From a checkpoint of a small image classifier.
Model: 3.72M parameters, 32-pixel images, arch caformer, norm layernorm, activation gelu, patch size [2, 2], depths [5, 5, 5], widths [64, 128, 256].
Rows from block 5 of a small image classifier, named by matrix and row number. Rows with one number belong to one neuron. Each number is 128 + 32 x the weight over its row's rms, rounded and kept within 0 to 255. All counts start at 0. Numbers have three digits each.
After each neuron's rows are labels from the 100 images, of 14976, where the neuron reaches its highest value: "peak on" is the class under the peak. Only what is clearly more common there than usual is listed. The data: Sentinel-2 satellite tiles (TerraMesh).
# fc1: MLP up (model.blocks.5.mlp.fc1.weight, 256x128), inputs 0-127
# fc2: MLP down (model.blocks.5.mlp.fc2.weight, 128x256, transposed), outputs 0-127

fc1.9:123094045182190071113160154192075171181106134131121175083104174133137144128118144103046142155096082109111144168155159134161150090126105149109092150159121127116133131139098166114168141151122129097129133166103108089082116145143092157118106094178172085104135156173132112061141074163099147125131149115131092113169131085103180180156123123150119117196128149146130147155060070158101142101170
fc2.9:106130165079159164129096110086134149105139103123129131198174151116161188127164134084208122114134078149074102097116134134141172147115121150098170171083151125163097148114117060164093185133174105175096101128171162200148097077162123195160135119134103094122101069153121129131129146087113141112124158114178096088144080169194113126095130117097131103100129082116144104055178122094127108142128
peak on: bare ground

fc1.185:125184091147142122137132151136045154132154149110131066092132079127117112183156081126157158141164067172087161134116121129051080087097075149202123126154127086115126158123103148075159072107164145216139121169087145144118106102131108124114129115102180043169118132115136121155103117121174122136080190135133142156137141151107116141133131089096147139174125112176122094107079162184173133135119
fc2.185:111097155064180122121122101161149095158077102120183175160144181200158111114157116163132100097116134136113102103087167183100102170179149124098083142125155131185173115064133092160144139106100092075117123123088103105066156134148075131124114140120164153075107139161138101045125190134086185172177089107135147154113172131151119114126129130121164147071118164135109153103125140099072123171132
peak on: water

fc1.97:113100128101151107158145136159104146120084127140143137150130117139185131158056150138125123124134115116092074121118126076120064148110132099101119182134135144164149177189089104092189169161098156133185160176103121096142098110024119162094055178097229128098117114142086097117196081124146128169155105106121124152145131107090130134164136156129103122136079118118133114148188086151151174148152
fc2.97:136062144159157137134118120082051124131153117085100123073140087091153142098172132156139155083131154107137119088171178147119164138099178137116181114127092100117090128125177109202119066043153086184181108119094107153159159104191146170163171070136085094136118117141132139111108176194118136117127157142124125122116137095188119117140050086089122150103106124150155140121164132123157175108129
peak on: bare ground

fc1.53:092156116133077147105166103131138145133102132109068115097173142134121192097084104151116155178186101109107112118144123124227137191199116160143185111106056150110119136111113182156137068088080116128096116205104113151132137157102085131117072140124123116105110138135083148147113132123160113091066094127228124126082067116154124166162095114122169115134165131134119127121102105172136129126156
fc2.53:114057091091079162084100085100196135142099134135165131139119135162115113072101142189107094140156137133122158107142108115081212085111156064107133061110147116104160102179150111136115131149155136146108128116159173095164097093111124157165150089135143143161146107146142168111172125107132125148123158144117095145135190118120158114135110213122128115087143071206149131185157075130150076062167
peak on: rangeland

fc1.103:111118169139126142112067157097188188151109104111191157140060121160150113133053131071144149143102137088102083129152157108168177133149184134096102141124126136134149097184139124157109110111098149173101050120138100055139142150136132102115177117182110069138150115148066152048168139107131137095091115174146133071143079187147110129137104128116071138147143137165122083163116130124151166110158
fc2.103:175146094084110127145159152103099065155139101178125073095154129071143151123139177190170115175131143152125170115100061151139073131147099119109170156090109072147125127133160128115160130103168109054146187167090152175136120132112150178139130131103091212160063152144112109145130142108144080138144105055127099121118136067092132129146114141144171134144122109120123198110121035122146144131146
peak on: built area

fc1.171:163103077096149135107092147195114137104127125107178130178126154108102146117082172122120146107140116069103110089173167181118139125139154107111148149092093119155060142159086053113134157168135146103162147144090149140129138123097127128059088160138133130106098059147159158081155113180107118087129210119116122062198140126130160196172175131090059172167159153126131107118123088149142111110141
fc2.171:034028104123145059120126176050117115145147109145114158113176143131159142183135082158160118123150092213089115110127153113118155116099122144119112135143081159095185090132133201169168090080150086180156122137156078125142070123158108166154136080123122103152089108144133108139114124126106138109141115112152138109137150100177156078140067160117127151102129142192156102133152137099150147167134
peak on: bare ground

fc1.43:156152109160138073134098097141168157130073155176146098126162103206111138137120094117171095145115171127208165084128144092205132119094122123155184102064134115081121091168117136169146069106138168136145115108098105166097135127080120063127114144183125121122128118107151166140152137155097147079129129142093116135168165117060080162127171169158148141101178137100157087120100051106070139117119
fc2.43:169044139111133141110078147182097105133152104097181154168134166018115154172157146135165060116115103128088157126113058152089113155150131124129078156131178117088132161146111119089175073153161171118100144146128156153123106059119144141160132108131087132156192072123151170156122132101134068154137152103137124129129083199143113125125060122184121103140132148112124108151140187117134101135117
peak on: built area

fc1.165:100113050117090094153137150080132175141125128090137130068144166119140138087149122119150111106145049148127180103114132178132068116102075101154127141106168086075175152186088149091131111094116158080106178121170088170094135103140141125153161115181095132130086148094142181145175161172116131113082182104183132134160127140150080154140151101117167171190114121154080118092152126074155112178124
fc2.165:098074145090131083146095095159089076120133139147137171174133125150108154189105136125180144176082161184102106152118117113172167115122137145082136147181106128133111075081192088146145136178145108167110146167120190070156135146127097134101131108103131102131116156225106086091132058089147165191096118096156149089143121165097156122127143161093069111132112119136128146088103140185071129105117
peak on: water

fc1.244:120121130089171183161129084133127088070142106115105127168118107154117140197105173141131145127148123145170139170217108141077075133200151110116125116093164105147161140089136102120129124132147140149092136096125108171126149106177155075114110089130138116095142121075085158181128182169077179107161152080107112106128103190093067166085122086116148173095092117139172150099097063123137096188138
fc2.244:155166099174126106124104109153096118122119119180111141142121086124088099060164120077110106121127126141131041079117144099177122096109143091144156152141115156155162089148099188177170134138096141128156147070134070157148093109125147150125198158134132144098135192095139189133154140106069061098131146146154153134107145203122098106059173174137147149118131134092094130127164158129088138053177
peak on: crops

fc1.77:172105176123153144168145147108090119067148109118148152119135127153122083122104125107101123114145057129189106121116123109092140140130098124208146123133162149123090092192090188156097125130131179102185135176156151111166159105133161159104131194106141088150146142168128122160119127081112078153099138126083076163059190109090115159159084099102136204076134154092164085112132075109102120180106
fc2.77:111113153158084149094094114097132173119102202118111168101115129059104178120164171135044107128077154187097111123154092162148118111147142130072130130165116121110170178080135087147158159082143094146110068105135128177120081090149102081142143116114093159144160110080146118161092119158134110166167132196149123166087084088141159102131151124158124116146148125151106182124190182182136093091091
peak on: built area

fc1.68:152115141113144134170172135076099114100141043122134111073105109097161073185167132097181123142165137185140124119122113135073121115142120137151180149128094093149120135174068148165153058099142140104134100157206138148152146155153118128147163167113152133143190135138145095122186122057123143060151140135084129128114171101106117160119051128118067117134172104162116122056139079114131173124093
fc2.68:078126146151136170128069156132156133126120201108104129163144079179110115086136128116102137084036096096085158105127160107158130119118136100145098121205146141116105091079122155117099161156120157157134131177090118136119127066157171120105124125115146157135094150134096153108132140155109075226106194094145110123078081094133183109105166128153178160089103154113151112163123222123106092112146
peak on: built area

fc1.243:217097157139130105154093169130140115157170131154117088172135138046148119136144137089076097158127140082104113145155127117142208154167091170145119158114166205154102093148093049190143113196090110127120070119132163163094117119138142057121138132165107143125126135059117119104093108160100078065153161151153144178124119145119110106129134149111132157118148158152067086118103163123093125120137
fc2.243:151136093141171115133146093132155117160180149122182128120148144144113162104122090123175126086116118169118120158104123125127067212126131073093123140145135079109167124083102117106097147054149126156121136108132058033097124114079097161129063132167119134172131131190130136161172134077137113119156118168112066112139144142080131100134112177151108103159149102122164124161191170129067154211128
peak on: snow or ice; water

fc1.246:101105105117121115098142182147150177138119117121161139135133097111100107125135070079178071103038146133121089113157112137102045134118086136119092170172124199105089121154158127167154165111141154133123070110096075087111167140194186122133146113137091118133135155130140137118154130108121127161101100205148106083130128176137086144102134132093143199111127194172111135089147144172121058186118
fc2.246:173172125089142117104150105132108068123155140136129155130108130185146126157090121205104162159150087180132153152080125099062139150162119184190137147085164089161190113098140129192108096162139154058152179151135138114124092120116083098135163154119182167119101156144092105150088171111194126138149116114126132122093074105134156145148141088135107037130077120076116100146117081102095137103102
peak on: trees; crops

fc1.215:126121105137183050096176108130068119183129090168193142099108173142150181161162108119127121140167077136074147136179125122130143142093121136090129118109086177117086125098115074133114095055114088145147119114141127159116192109158126151185076114139131158159041102132080136134178099171126130127156099120092101125125102134156110169132142115097118113189149112125123154165145187174071113084181
fc2.215:129103131091139161146099149119165131089142107100120113177081149113081157198144107104193123131135119167132142068138180173149190072131082162132116170142152124150119137160110085130138142119147117145111143155162120115091069116102137157134116153113167097039176126120173106080103165144142155138066145135169129115113146090122112181136105154083217138105145131070181115063113054106122150087109
peak on: bare ground

fc1.74:061104158114094151160103150151121090170122145116106147099201084155090106124135118112138131083190102133101177088095085146065113131229110160163117157114163117064149113163144138104185042140104102127103120104145092127147103175143094142109134100105136136109122164064114126155046124129125164142117186186112113117127091140147099156143183161129185085135088093142104143133117144137154141140167
fc2.74:148159094138181060086135078151124125107139089121117126138083154108165158120117114146141103158118184117130103173159193144142103157072092107115172090131102185165129100084152116158074184136170168115131110192140118106094094111098127096156112143106178158145153090129107151119220114151115110180140115135104118222143152152121102094131105072145093160083125168126116076096128156090074121149082
peak on: water

fc1.13:129107125157179118153165192140121167173031132109143076151102094063132168095108137162112099104154134190069111091144090166161114159087150089131142173136116150131132080035120065137100105134120159138110166091089134129190094126107174106119142171137094131132170092131124143117130160122139142179126126163090107113217118151059161120158150129155144143079123136129133087160135100136105137151095
fc2.13:079145108088072093127116134111083125058185135192116203114099147161094116183154087095138158141105163083147118170090144110067125078146117170166114107142134093155161159172162190125107135113135106104115084180151148132098154086167133154115113087107168181132078131093165142157127125138148082103173167054143163153114114125171072162113122130132069149117108087151139175109156134096134167144126
peak on: crops

fc1.207:187182157071148076138081143125080150103120094069093051148090134083114144105152132159097140152172107136149154164096109084107064146162124097157107145097162150125101138097142178125204145085153114143117152140098161197131127186163150139126212108185133127087120147134115141160107078141124141019093145112117154089136146102103163097126139123126113113100140136133123186104121130145125138170099
fc2.207:130129104141117148094119114022175094123106143170121160111045118166087054145167140068139120153104151142126128123145130081160111076093204147144077144142124194149166145096168163100139133141118176074123112101163161062095131116142105131152124105172096083118154145125081142084128154147161154094139085129097171091124140189152188110130134103133130171172120144159149143156169107099107086143107
peak on: trees

fc1.170:118106102109164121073119097178151169138172073106087155115176120137147104081127113104131189149106214151087129130066118166076107189033116115166141125128076133157079134083144096087107133106133114129124102145070192133160144128089121161144072160163192137086149151172136193162103083084133080123084144161117124111102157125148114111158128145119152116163120107162109140156131113135171145158112
fc2.170:086130138120209117152113129086169073109131167105096102165111125135147136156118123138143089120153137112162119113196120128144187082146151081106196079180110175066176136176117166165136127098084151124141144111119084088157163101141105142112068120161155071079120140103145154113175101157122073088140137126162139174169110093110121179150088152098175172083137125133115115071150119161116058078139
peak on: snow or ice

fc1.238:107093105098173105142159182091065119143118117169114102104161100153182140135171094111140128111114111091066153135181161135104137136094099105082086163149096117139160137144089111143188148097137121115172144157150168132123057073121080133085140087104115106114139157130122085133177092180125183094138201133080144088150087134197145163148150158098111101175108144185086139131109082148094194122168
fc2.238:141048117138131098111129077108109126104144137089121184171160184115149158124111133051128132155100053109107084091140168154126137086164114123126196155154098119157097077112158131167089154137128153155111090130125132163125115175131144180150109096155130125143049146157107137090106146061108168203101159097179125121139109132135158116132141103097117119086146113095238158098186150107151099147132
peak on: bare ground

fc1.3:167159144131111094127120130181083149181137135091106122080076160134103085112096158108168105117121111070136113148124129145143136136168159098099123078128132135138154105144090094134081127121202169106128153190171176117150129146152190105134109131067146142143155133210125090148127205124138115089140109074126072120054113070116163154198087119098186160154070112144110110125152161119169125090093
fc2.3:051111106125124117116198118072105140058160142117090069150138128135074073152131138115131167123131223139151089109070114132169110091076138155149132125086076132142119173126158174104127110080163094172165091146149152138160129088108127127150125160218139152115095155100088098150163101112101127152161142173183137111209135119111107111099163157136117138088179153117081152121123128077139135113131
peak on: crops

fc1.125:119099131176207144086085017143147131158108050126171138098113136078157079152087157120091151143159120116138132133045096145121133158144108063100082172159109118147112123091098176088169150106120122124143141170117156154138132177123144088094159160162107123158153133114141127143124132101190104159188171161101058132119130073160136163134166167144134120118091120106166115075101152104148103124155
fc2.125:151155162059078119165113116132155089109197165136102140148155086145062176129153114104140163133098125112167143065139174158125129102119132183149151115132163140121057175120146148195091137109172114147147149115102099179171139131125056168146111122117127093133065075151091163128169088147139114107084119066164140157087154125097149129117115149107068148196143094110068157131108168153117088110092
peak on: clouds

fc1.203:112103059135189109161113123093129113143096138117119097090117143175044102108088153152105142156168154179188176132110096150150120170098120170142151135116154146122154075095104136133132160105160145122082147136054105130180091086165071132116156114099110108179148092131186134171161149118144112129113086100101116191120105181137162135152171092095185115140143074147090106090090150152054149107173
fc2.203:154108145124087109069153132168101148112178144156130143207136159107146159087141115102109100135115091099106096072132189090106101094158125070131092139183141103127129165165128135137104115149144125138134103092199179159080149123094148136121087181143133105121128167132074136077138108118099133160181169150124132062133159104120096126050083148183090109113159176100102137192184131120146102180067
peak on: crops

fc1.152:105177129110162152118113082136143109202082115097160101145165100181188102116111122104133141138105132153123111147147134130163156181098072073095139123162095146149138121144143066131097158134114122151183128123078100100105152116126167132116106061104053162109186118167128146055153054153107086135133154162164147129114163133090124210106192136146097064118132121105118091097125172178153112157159
fc2.152:119064106137156097143167161107113112101137131169111175132095154085125147146088121120122086157128126139144126133098123107078149115096181139131122136142196028116096118077123168113154114139140124152150120126135075146143132112134098129137143201153189093123073047095148144147103168137145129113203210131050127139182132148150167120104077125091187148130169086163117094194106109145103138102138
peak on: water

fc1.187:135065067153138104138140117119187099131122114106125157145135139131129128143117162130169118156113119102099123116116138147134171118087130155117159166059114166107156124168136090125159121118164187200102095127173122123036161086157109169110094118163115112137098132172155141156058110126174124040109162163158111045163097142116105120179072119148120129153100133097061186115084152139168074155149
fc2.187:121051137106083094120118142181071183109120085108088148143147099140148129116095155149130164117097105153107147128146192138129109185132049118142118120114130085112083146105104110132127210154179088107099145138091179126129093153184092155153092148097151125129150119151139095109206099094071139194083083128175184128104121119121121134107129111145122069180120148179134175163090119107166162086151
peak on: bare ground

fc1.34:104131145170135151104162165144112133153193147189113148111133129134082131044183083133212091105145149112073079107086123127136112152099133149107138158139102158142108135092115072112113128174129155097137128174097085082134152118138053136123094161124128157079123168089103142090147171075097179155122173150118165111081127225135105114135143130151152148096151171035149105100122137149146106140111
fc2.34:213167124133173145148148146151073084116132099110080172179163106148153080145059133111096128117147156149142170127183135098069114158131072105161156115102097145083137166087155127141124160123179103058078159142112111126094071184075205078121166077134122103137148051104112118170092135166174113123162135080134156125088148111137124145102159103099146138144132090166131148116164146142141118141120
peak on: crops; trees

fc1.55:155140211109135187145127142117133113151077176139144122131136150118131101061141131094158163142136149164122156139136094138117087141141073226119085148177201098143104155173094160119133116093092171108116121151037170125102108103084160109116106129166081085095171166141147177137152087118079129164087122102083123109080069119102070140090165121144173107130155153082133124123113151103160133151108
fc2.55:133110117178154136130109114083106137094154094156133126173124147154114193143183123127058117128128100136142155160164061101127157129116089093114186161181102130149055128084051089184100106145102082080188060059212089105072127124136116107131141156121141124126106078112170164176151152086141152158137130142126149119147210115113149094145104119154148149110142167162136132121127120135083124121146
peak on: built area

fc1.76:158134132154116167085109131096102097166135182076165132118086174088093216157116099144129184107126077119097119074117097142053141181193145168125122124132168148125130163184122100113094098130134123100104066206120138169112136103123113099126155096148134102124081164161126080121073058113106089110105162112131158156141125144154083145112097102143151160118125136149145133133168201173189129116171
fc2.76:103140108080135081179127094156117135149161080128117110131200116195168054102154197168152041138104184145166100167118129122150094085088116109139130119119070095161122130110140106143145161109124127212151160142110084055117119127135106176108104177162102114097148128122120138124162182090117216124139076153105121072141114154096158142125114088117123169141097159169167113135119115124111095141136
peak on: bare ground

fc1.182:183136138101113102120175133109088156154127107108159082131103158088147118165051164146143146127080123137093174138118187156144106094129125107118112130116126174144140098142170175159095135153134079069144134103144068143181222110173154093114117157098145067104078147153101162110129172101116122106158105120150060068194107098092116147139116169128136116114076162141138113166109172075183143067126
fc2.182:110140123129102118157141141115166101067174132154128115151101077104140094155174132110141168109209214099143113079043078109090085115137112143103128176101143151143184174130107154093104124136189101167167183105128124068108106131095167161157107108117099155133110113232133044164172158150120112163107102133153086157080149110133095111122110113138158113142126127081097167128127139139148124120119
peak on: crops

fc1.107:097102155107170118145126136092101179137159138122073103157139128103130083118145095119140110187086160194059125101134178153137113107113107076115156158208103157161143125138140110105133121138049139120063178080118129154087147125093126120183139174140118117185111113126136128152145091090116085093130108189120039162086169079206155140107136167128149086129181184144123120130131112146117108151099
fc2.107:177176125180037147140111140159167105138148109160150139108115071114128171152132169158137118103150116114176112103100099056121103197137128164217161099087168127072097111108149100166116082112127142126149097193158155100137153172138135113112114093096146142111159140132116073062141171152160157163086169061099157136138121156111118100121130134129145144143144091081168082096065141080114146097110
peak on: clouds

fc1.228:085088141107193135156115090174136168096109119121131098137141142125082119070103104163111076121165117139119159126111113119114125104055144192130127129140187115112128102124115080146084151194134109090091161146000103117154170098128076114136150089133155141151155146148101165161142117182156071099160082158140122179077121194096099104124168163151169084123118118121123181155131170153122130154128
fc2.228:162152108141053075090157126139110080216181114145110122126132101135170146146138180066133121138124151159129074137168143111128089157174122073119153131155058152183100131137121157141129132092096126150140098120202103145112084156148195127148091165131132053115129118091140142082100162091149154132124128127120151120156149096199105159098098121122065172095145134135146082110163054105134155120076
peak on: trees

fc1.242:180109209126149079139081143136105071097132145109157159125130089158176139094093148091110175153103079115130139146135092158094148132160155141162151102148060112104149170169111086106134096063154150086201109150223126140148159117100190093104137099119075144091127148177089122128144139140072114121118145136167131080133107094150172098109116134189064152125106149147111126074157155117155135099165
fc2.242:033138119112074171104172152072128207170133112127059085102126179124118078126150126156132101122155134142181089135125137107166117136113136115137109121084192084147133150090105173127135188192152120184081116162078138126128112122147089166140130155161150122146053113056125128119075115147154146093119123145111148152108099142099122197150156124096161145146100108162165147174119108136104071147086
peak on: rangeland

fc1.151:157118110067210187087221123163152164118166085141143123158145121087175146101091106126122092104091187191106119122145139119151108129098138074135141135170101154098123131153074154141149109144136097109128060062117099083151165158129127124146101099089186135116136121140077151143141159145154048130127117144089108126125134144138139111131083141119154094119110183204149148141091072089124105199139
fc2.151:118108123126028151135085173074163086106071131138137186124120150143099142158110156196077146111121097128115138080031136098052073116162077193146118120131102150174144128112113124161124109171091163146155142130161164100163121171179131108129122087121172132150153138102177107143119157107127139171132123093156169125097162131165152128141117130158143093088137084093129098108138138175180162061140
peak on: built area

fc1.213:172212117142083139157088173071139159157180116163155140146124183056117122123143076131109144140130059122094168146065109134140100159132102129105105103191157150103093104140109119130108151148066170131135147145128147156174113175082090154119081193096134139141097194123104133127079137158167116113093192164094124130099140144078158108114158097099174095138101114134187111161074150129126133085099
fc2.213:160123144094165166109077093187134101121125166107139079078149109198142137145106061125117179090137097136149102149153133144077111145191117140099180112095109093129126105172083140165115114100165066115125103115105121133030109093171165097134086040150130122159163078140204167151206124115163156116115090144084099111132137131139132142131173171125111138105116130107126166139140105135164171156141
peak on: clouds

fc1.150:119164154145143149186061152084102133177181085175171140148092162162113168103177128118118089110171102158161132126139124176116138108122099140117138109202107146132094095123128131124135092129095175121198156132171111132124113137091072135049082093121090084107146177164136111124202129121107078114140090154143075191056089123121069109107161121132159114175129137098137112122085135144116163077160
fc2.150:145074164121127157108150092178146158149111116081144143105128093095144077107100144115123179151078141141152119149136156071116083157082114124129139169142121088184082140194070195101136097108208089146150118170142075119137143120124120096139168149069197151110139065129157193129123084085129151110124139102139123123137152191181168131140105110099151072088132129144094117061140110138176114153086
peak on: trees

fc1.227:139102108145127108064140143139151115149120156070125088161111076158071128089173168183166189092173046167087151074104142131085134095140128163137116204092127134077111101123115147155184102123173132114196164119137107156153131119119148122146138129125105097163100086112078136074123149148079096164117149161119170111157131143143105171127143143027081163137116112157100167096141083132140156135158
fc2.227:079095166118111143190118142174132122108123075149124150106137171157198082144089115098134099167076188089139103172156157128126126166127125108120140106153150162206140119122215127075090137117107115172054117095098159089104107107166132120117123123091169124082136157142116094155132111094148157144116116085138104121139042140131117108127106099189155113106116173127236103122143138127083097161153
peak on: water

fc1.70:107098147131155163130123119144146078113131120093069143150151126141154108116073143156168102127162186165162167163084096099105110118102118194186107135152157139150097144140146114102160153118144115125106113199119144108118133139107084171107060061169120112095108125129100128198129081086108069163115046122190174046174125112128147108099128174086089139201111149132163145090111110156135124158152
fc2.70:108067140147187179132125132149108122133131029122167126146092148163142123140151155105078100086137143087107054150143135148174159139104137090061100090136104139084161136105145162129123123191172077076116118136164057154166101180145135121144101142135172136158167111114135102149067096165184120132071137116144106168076117162143105176132057170134126089155144140098155154138123115179114129097090
peak on: rangeland

fc1.94:109148140134158098138123091116099044113121144109126106142097143088056121190104141154113123082194165170073150129125173103094079091195155163168129142115090123142154075119208190115116109138085158121125087102137114189138132127135091127106115135137144054160148132104134119130111108089108113110159125185168052167107115142116142144106198124118114122146139140205129137108104098122206145138135
fc2.94:184169091134134182141130113093151127103145139092100088131100065133171089089134074132125135138106139134162105124140092116101085151109103094105149128148167181148110126115093131168123101109086109145114175078100116110086128180157115124117147085135159147103117162152087159109166185209131147172127156077058185143163151187148075148111118098176166100102081154056167131149175085115087117131179
peak on: crops

fc1.210:139137165123164164107149097142170121160115072100126154147127137170176086162082129101087163204041129130160122102171111128149157136125128111093136180125141076106061164123134152113142114090133184109107162156158156125133081142125085176091081168021144158137100115084157218142120081132146099132088092078163137142120120132125130124120130113093136155121136143103119141160086189119112154071145
fc2.210:104108129105119133151085097112159149143119089161161085092162162173122192115111135128121129140148058130171093098099188096177100118105062134171114138106063097085134130123129139125183155109116151135177107134154094089100208162163041192109118128144117147164168180107138149166095093024171174113170125128135130151142110136137093102186124111145137101109126137149126123110110162110144090118085
peak on: snow or ice

fc1.134:131115080100184103143128151138114138116176163098108109151132125199093138150112144121133100119077111117129141146148158183125106097182129130126148117120140120150158086115192179134197164106029102113035100083109133131131116103080139144149088100126095191163125158083129153109137134111083127131165125163113099091122125087115143106196195140166176053132127128147124119054169134114148146090165
fc2.134:139153189179071130102151118140130117116101083168115131110137115099132102148112114168176116122139160137131092125083084049134136151092110087136146085127103110110080154116118093155111095123203116165186142122147139152142130135160092088140159156161146070104108120183141096078201122157179132119086152118110159165115088164119078170050087114089120188108141152108197153173133155120077131186130
peak on: water

fc1.12:079139108148176112137067162206117136170115092115160107133176143136110116081141197149058107155114152144125145119112102168066128098122117079113141160175090122109123148139129155106154149129137101172137161087138137124097101078075217100119112136118069158128113115139143179127145150144132069150180161141142113081168105128078128149187165170082124084142098123118109092133183060183094126150154
fc2.12:068070145109100123088169178131150150135169145156099211092126133094122132129158078099193172111130145135121116074153184123171173160099127176148138153136170104149108123125144092168124101129154122112163089135108101106147118064099074151081141102144156091071120066129136087134133091144174147130109168138133114199132119126164138141042124129167088162139176127125128100151111194056141106142105
peak on: water

fc1.169:099149121177103090148163136135144148124186158112124083175087154132182178088085142208102098162108169144165110072092143166108077125122105180081187132121113107133141033157131077172103107110127139121091076111157144167138106069147120096130123187162059133127064078096179139153118161155136114121108148084156135121127098149143124156131142150127128128139119145156117098108165110127096084199140
fc2.169:116085140121068067128127144121082078139108104147153099101151139079115084163119104091155115098137134127115194187156099125194101159141119117132094170056116105090124186152091173154107109141135132123162169162083157099096104184137139180141128108158117069044156148181125125104111124102118135138093159159121209115177191133116137127125090097140075102150148153131103128147138121139219139109132
peak on: bare ground

fc1.154:099111154141158157136123139159166101135111139120104095076127090074129131114135102112155111133201081119144206183113151155132115119143117115083109120094120204191149140143147139114134089107151112137141103086099110201114174102096129155102112097121128150089107142158104093136073094207115128063099073149131130112138199190161177170088066080174156139107113140133165101133150065133088107152137
fc2.154:146188104124058128187150117129126133127155148087143135121174139129118190091099134160153113114116136102153122083142112088122115153064084142154200135189149102112067062117158099083114124130094115132101106158166148085131102176182169091130165140153143146117146112123149105043179157062139109218120115113113071174090113149114118121154180168130111119152140134121122060137138140071114140133155
peak on: water

fc1.222:169150138152157114116135133216174140149098118118160101103131127101128125166159120075128065145112082127060168134179144149111146172084150095085124127131120095130144049089134076141145139175112129110086171158081095048109140143143145157144142141126112158098133117159129124085149148101115133150139155169120111151078122180178208154119084131144178046097100138140066108147111170192108135128107
fc2.222:138107071136111130096128104071053147152167107141088154165143163147099154100088114150108171116118181152136106094087117084106151085161112150204109152102137140092120175116172134117104113147168138113164099112201131169145087132121117108129132136172164155130134100120193085115133116139145132107197130091141142120229129092156081133099182153132113170162168079103121095057130081061124140140130
peak on: crops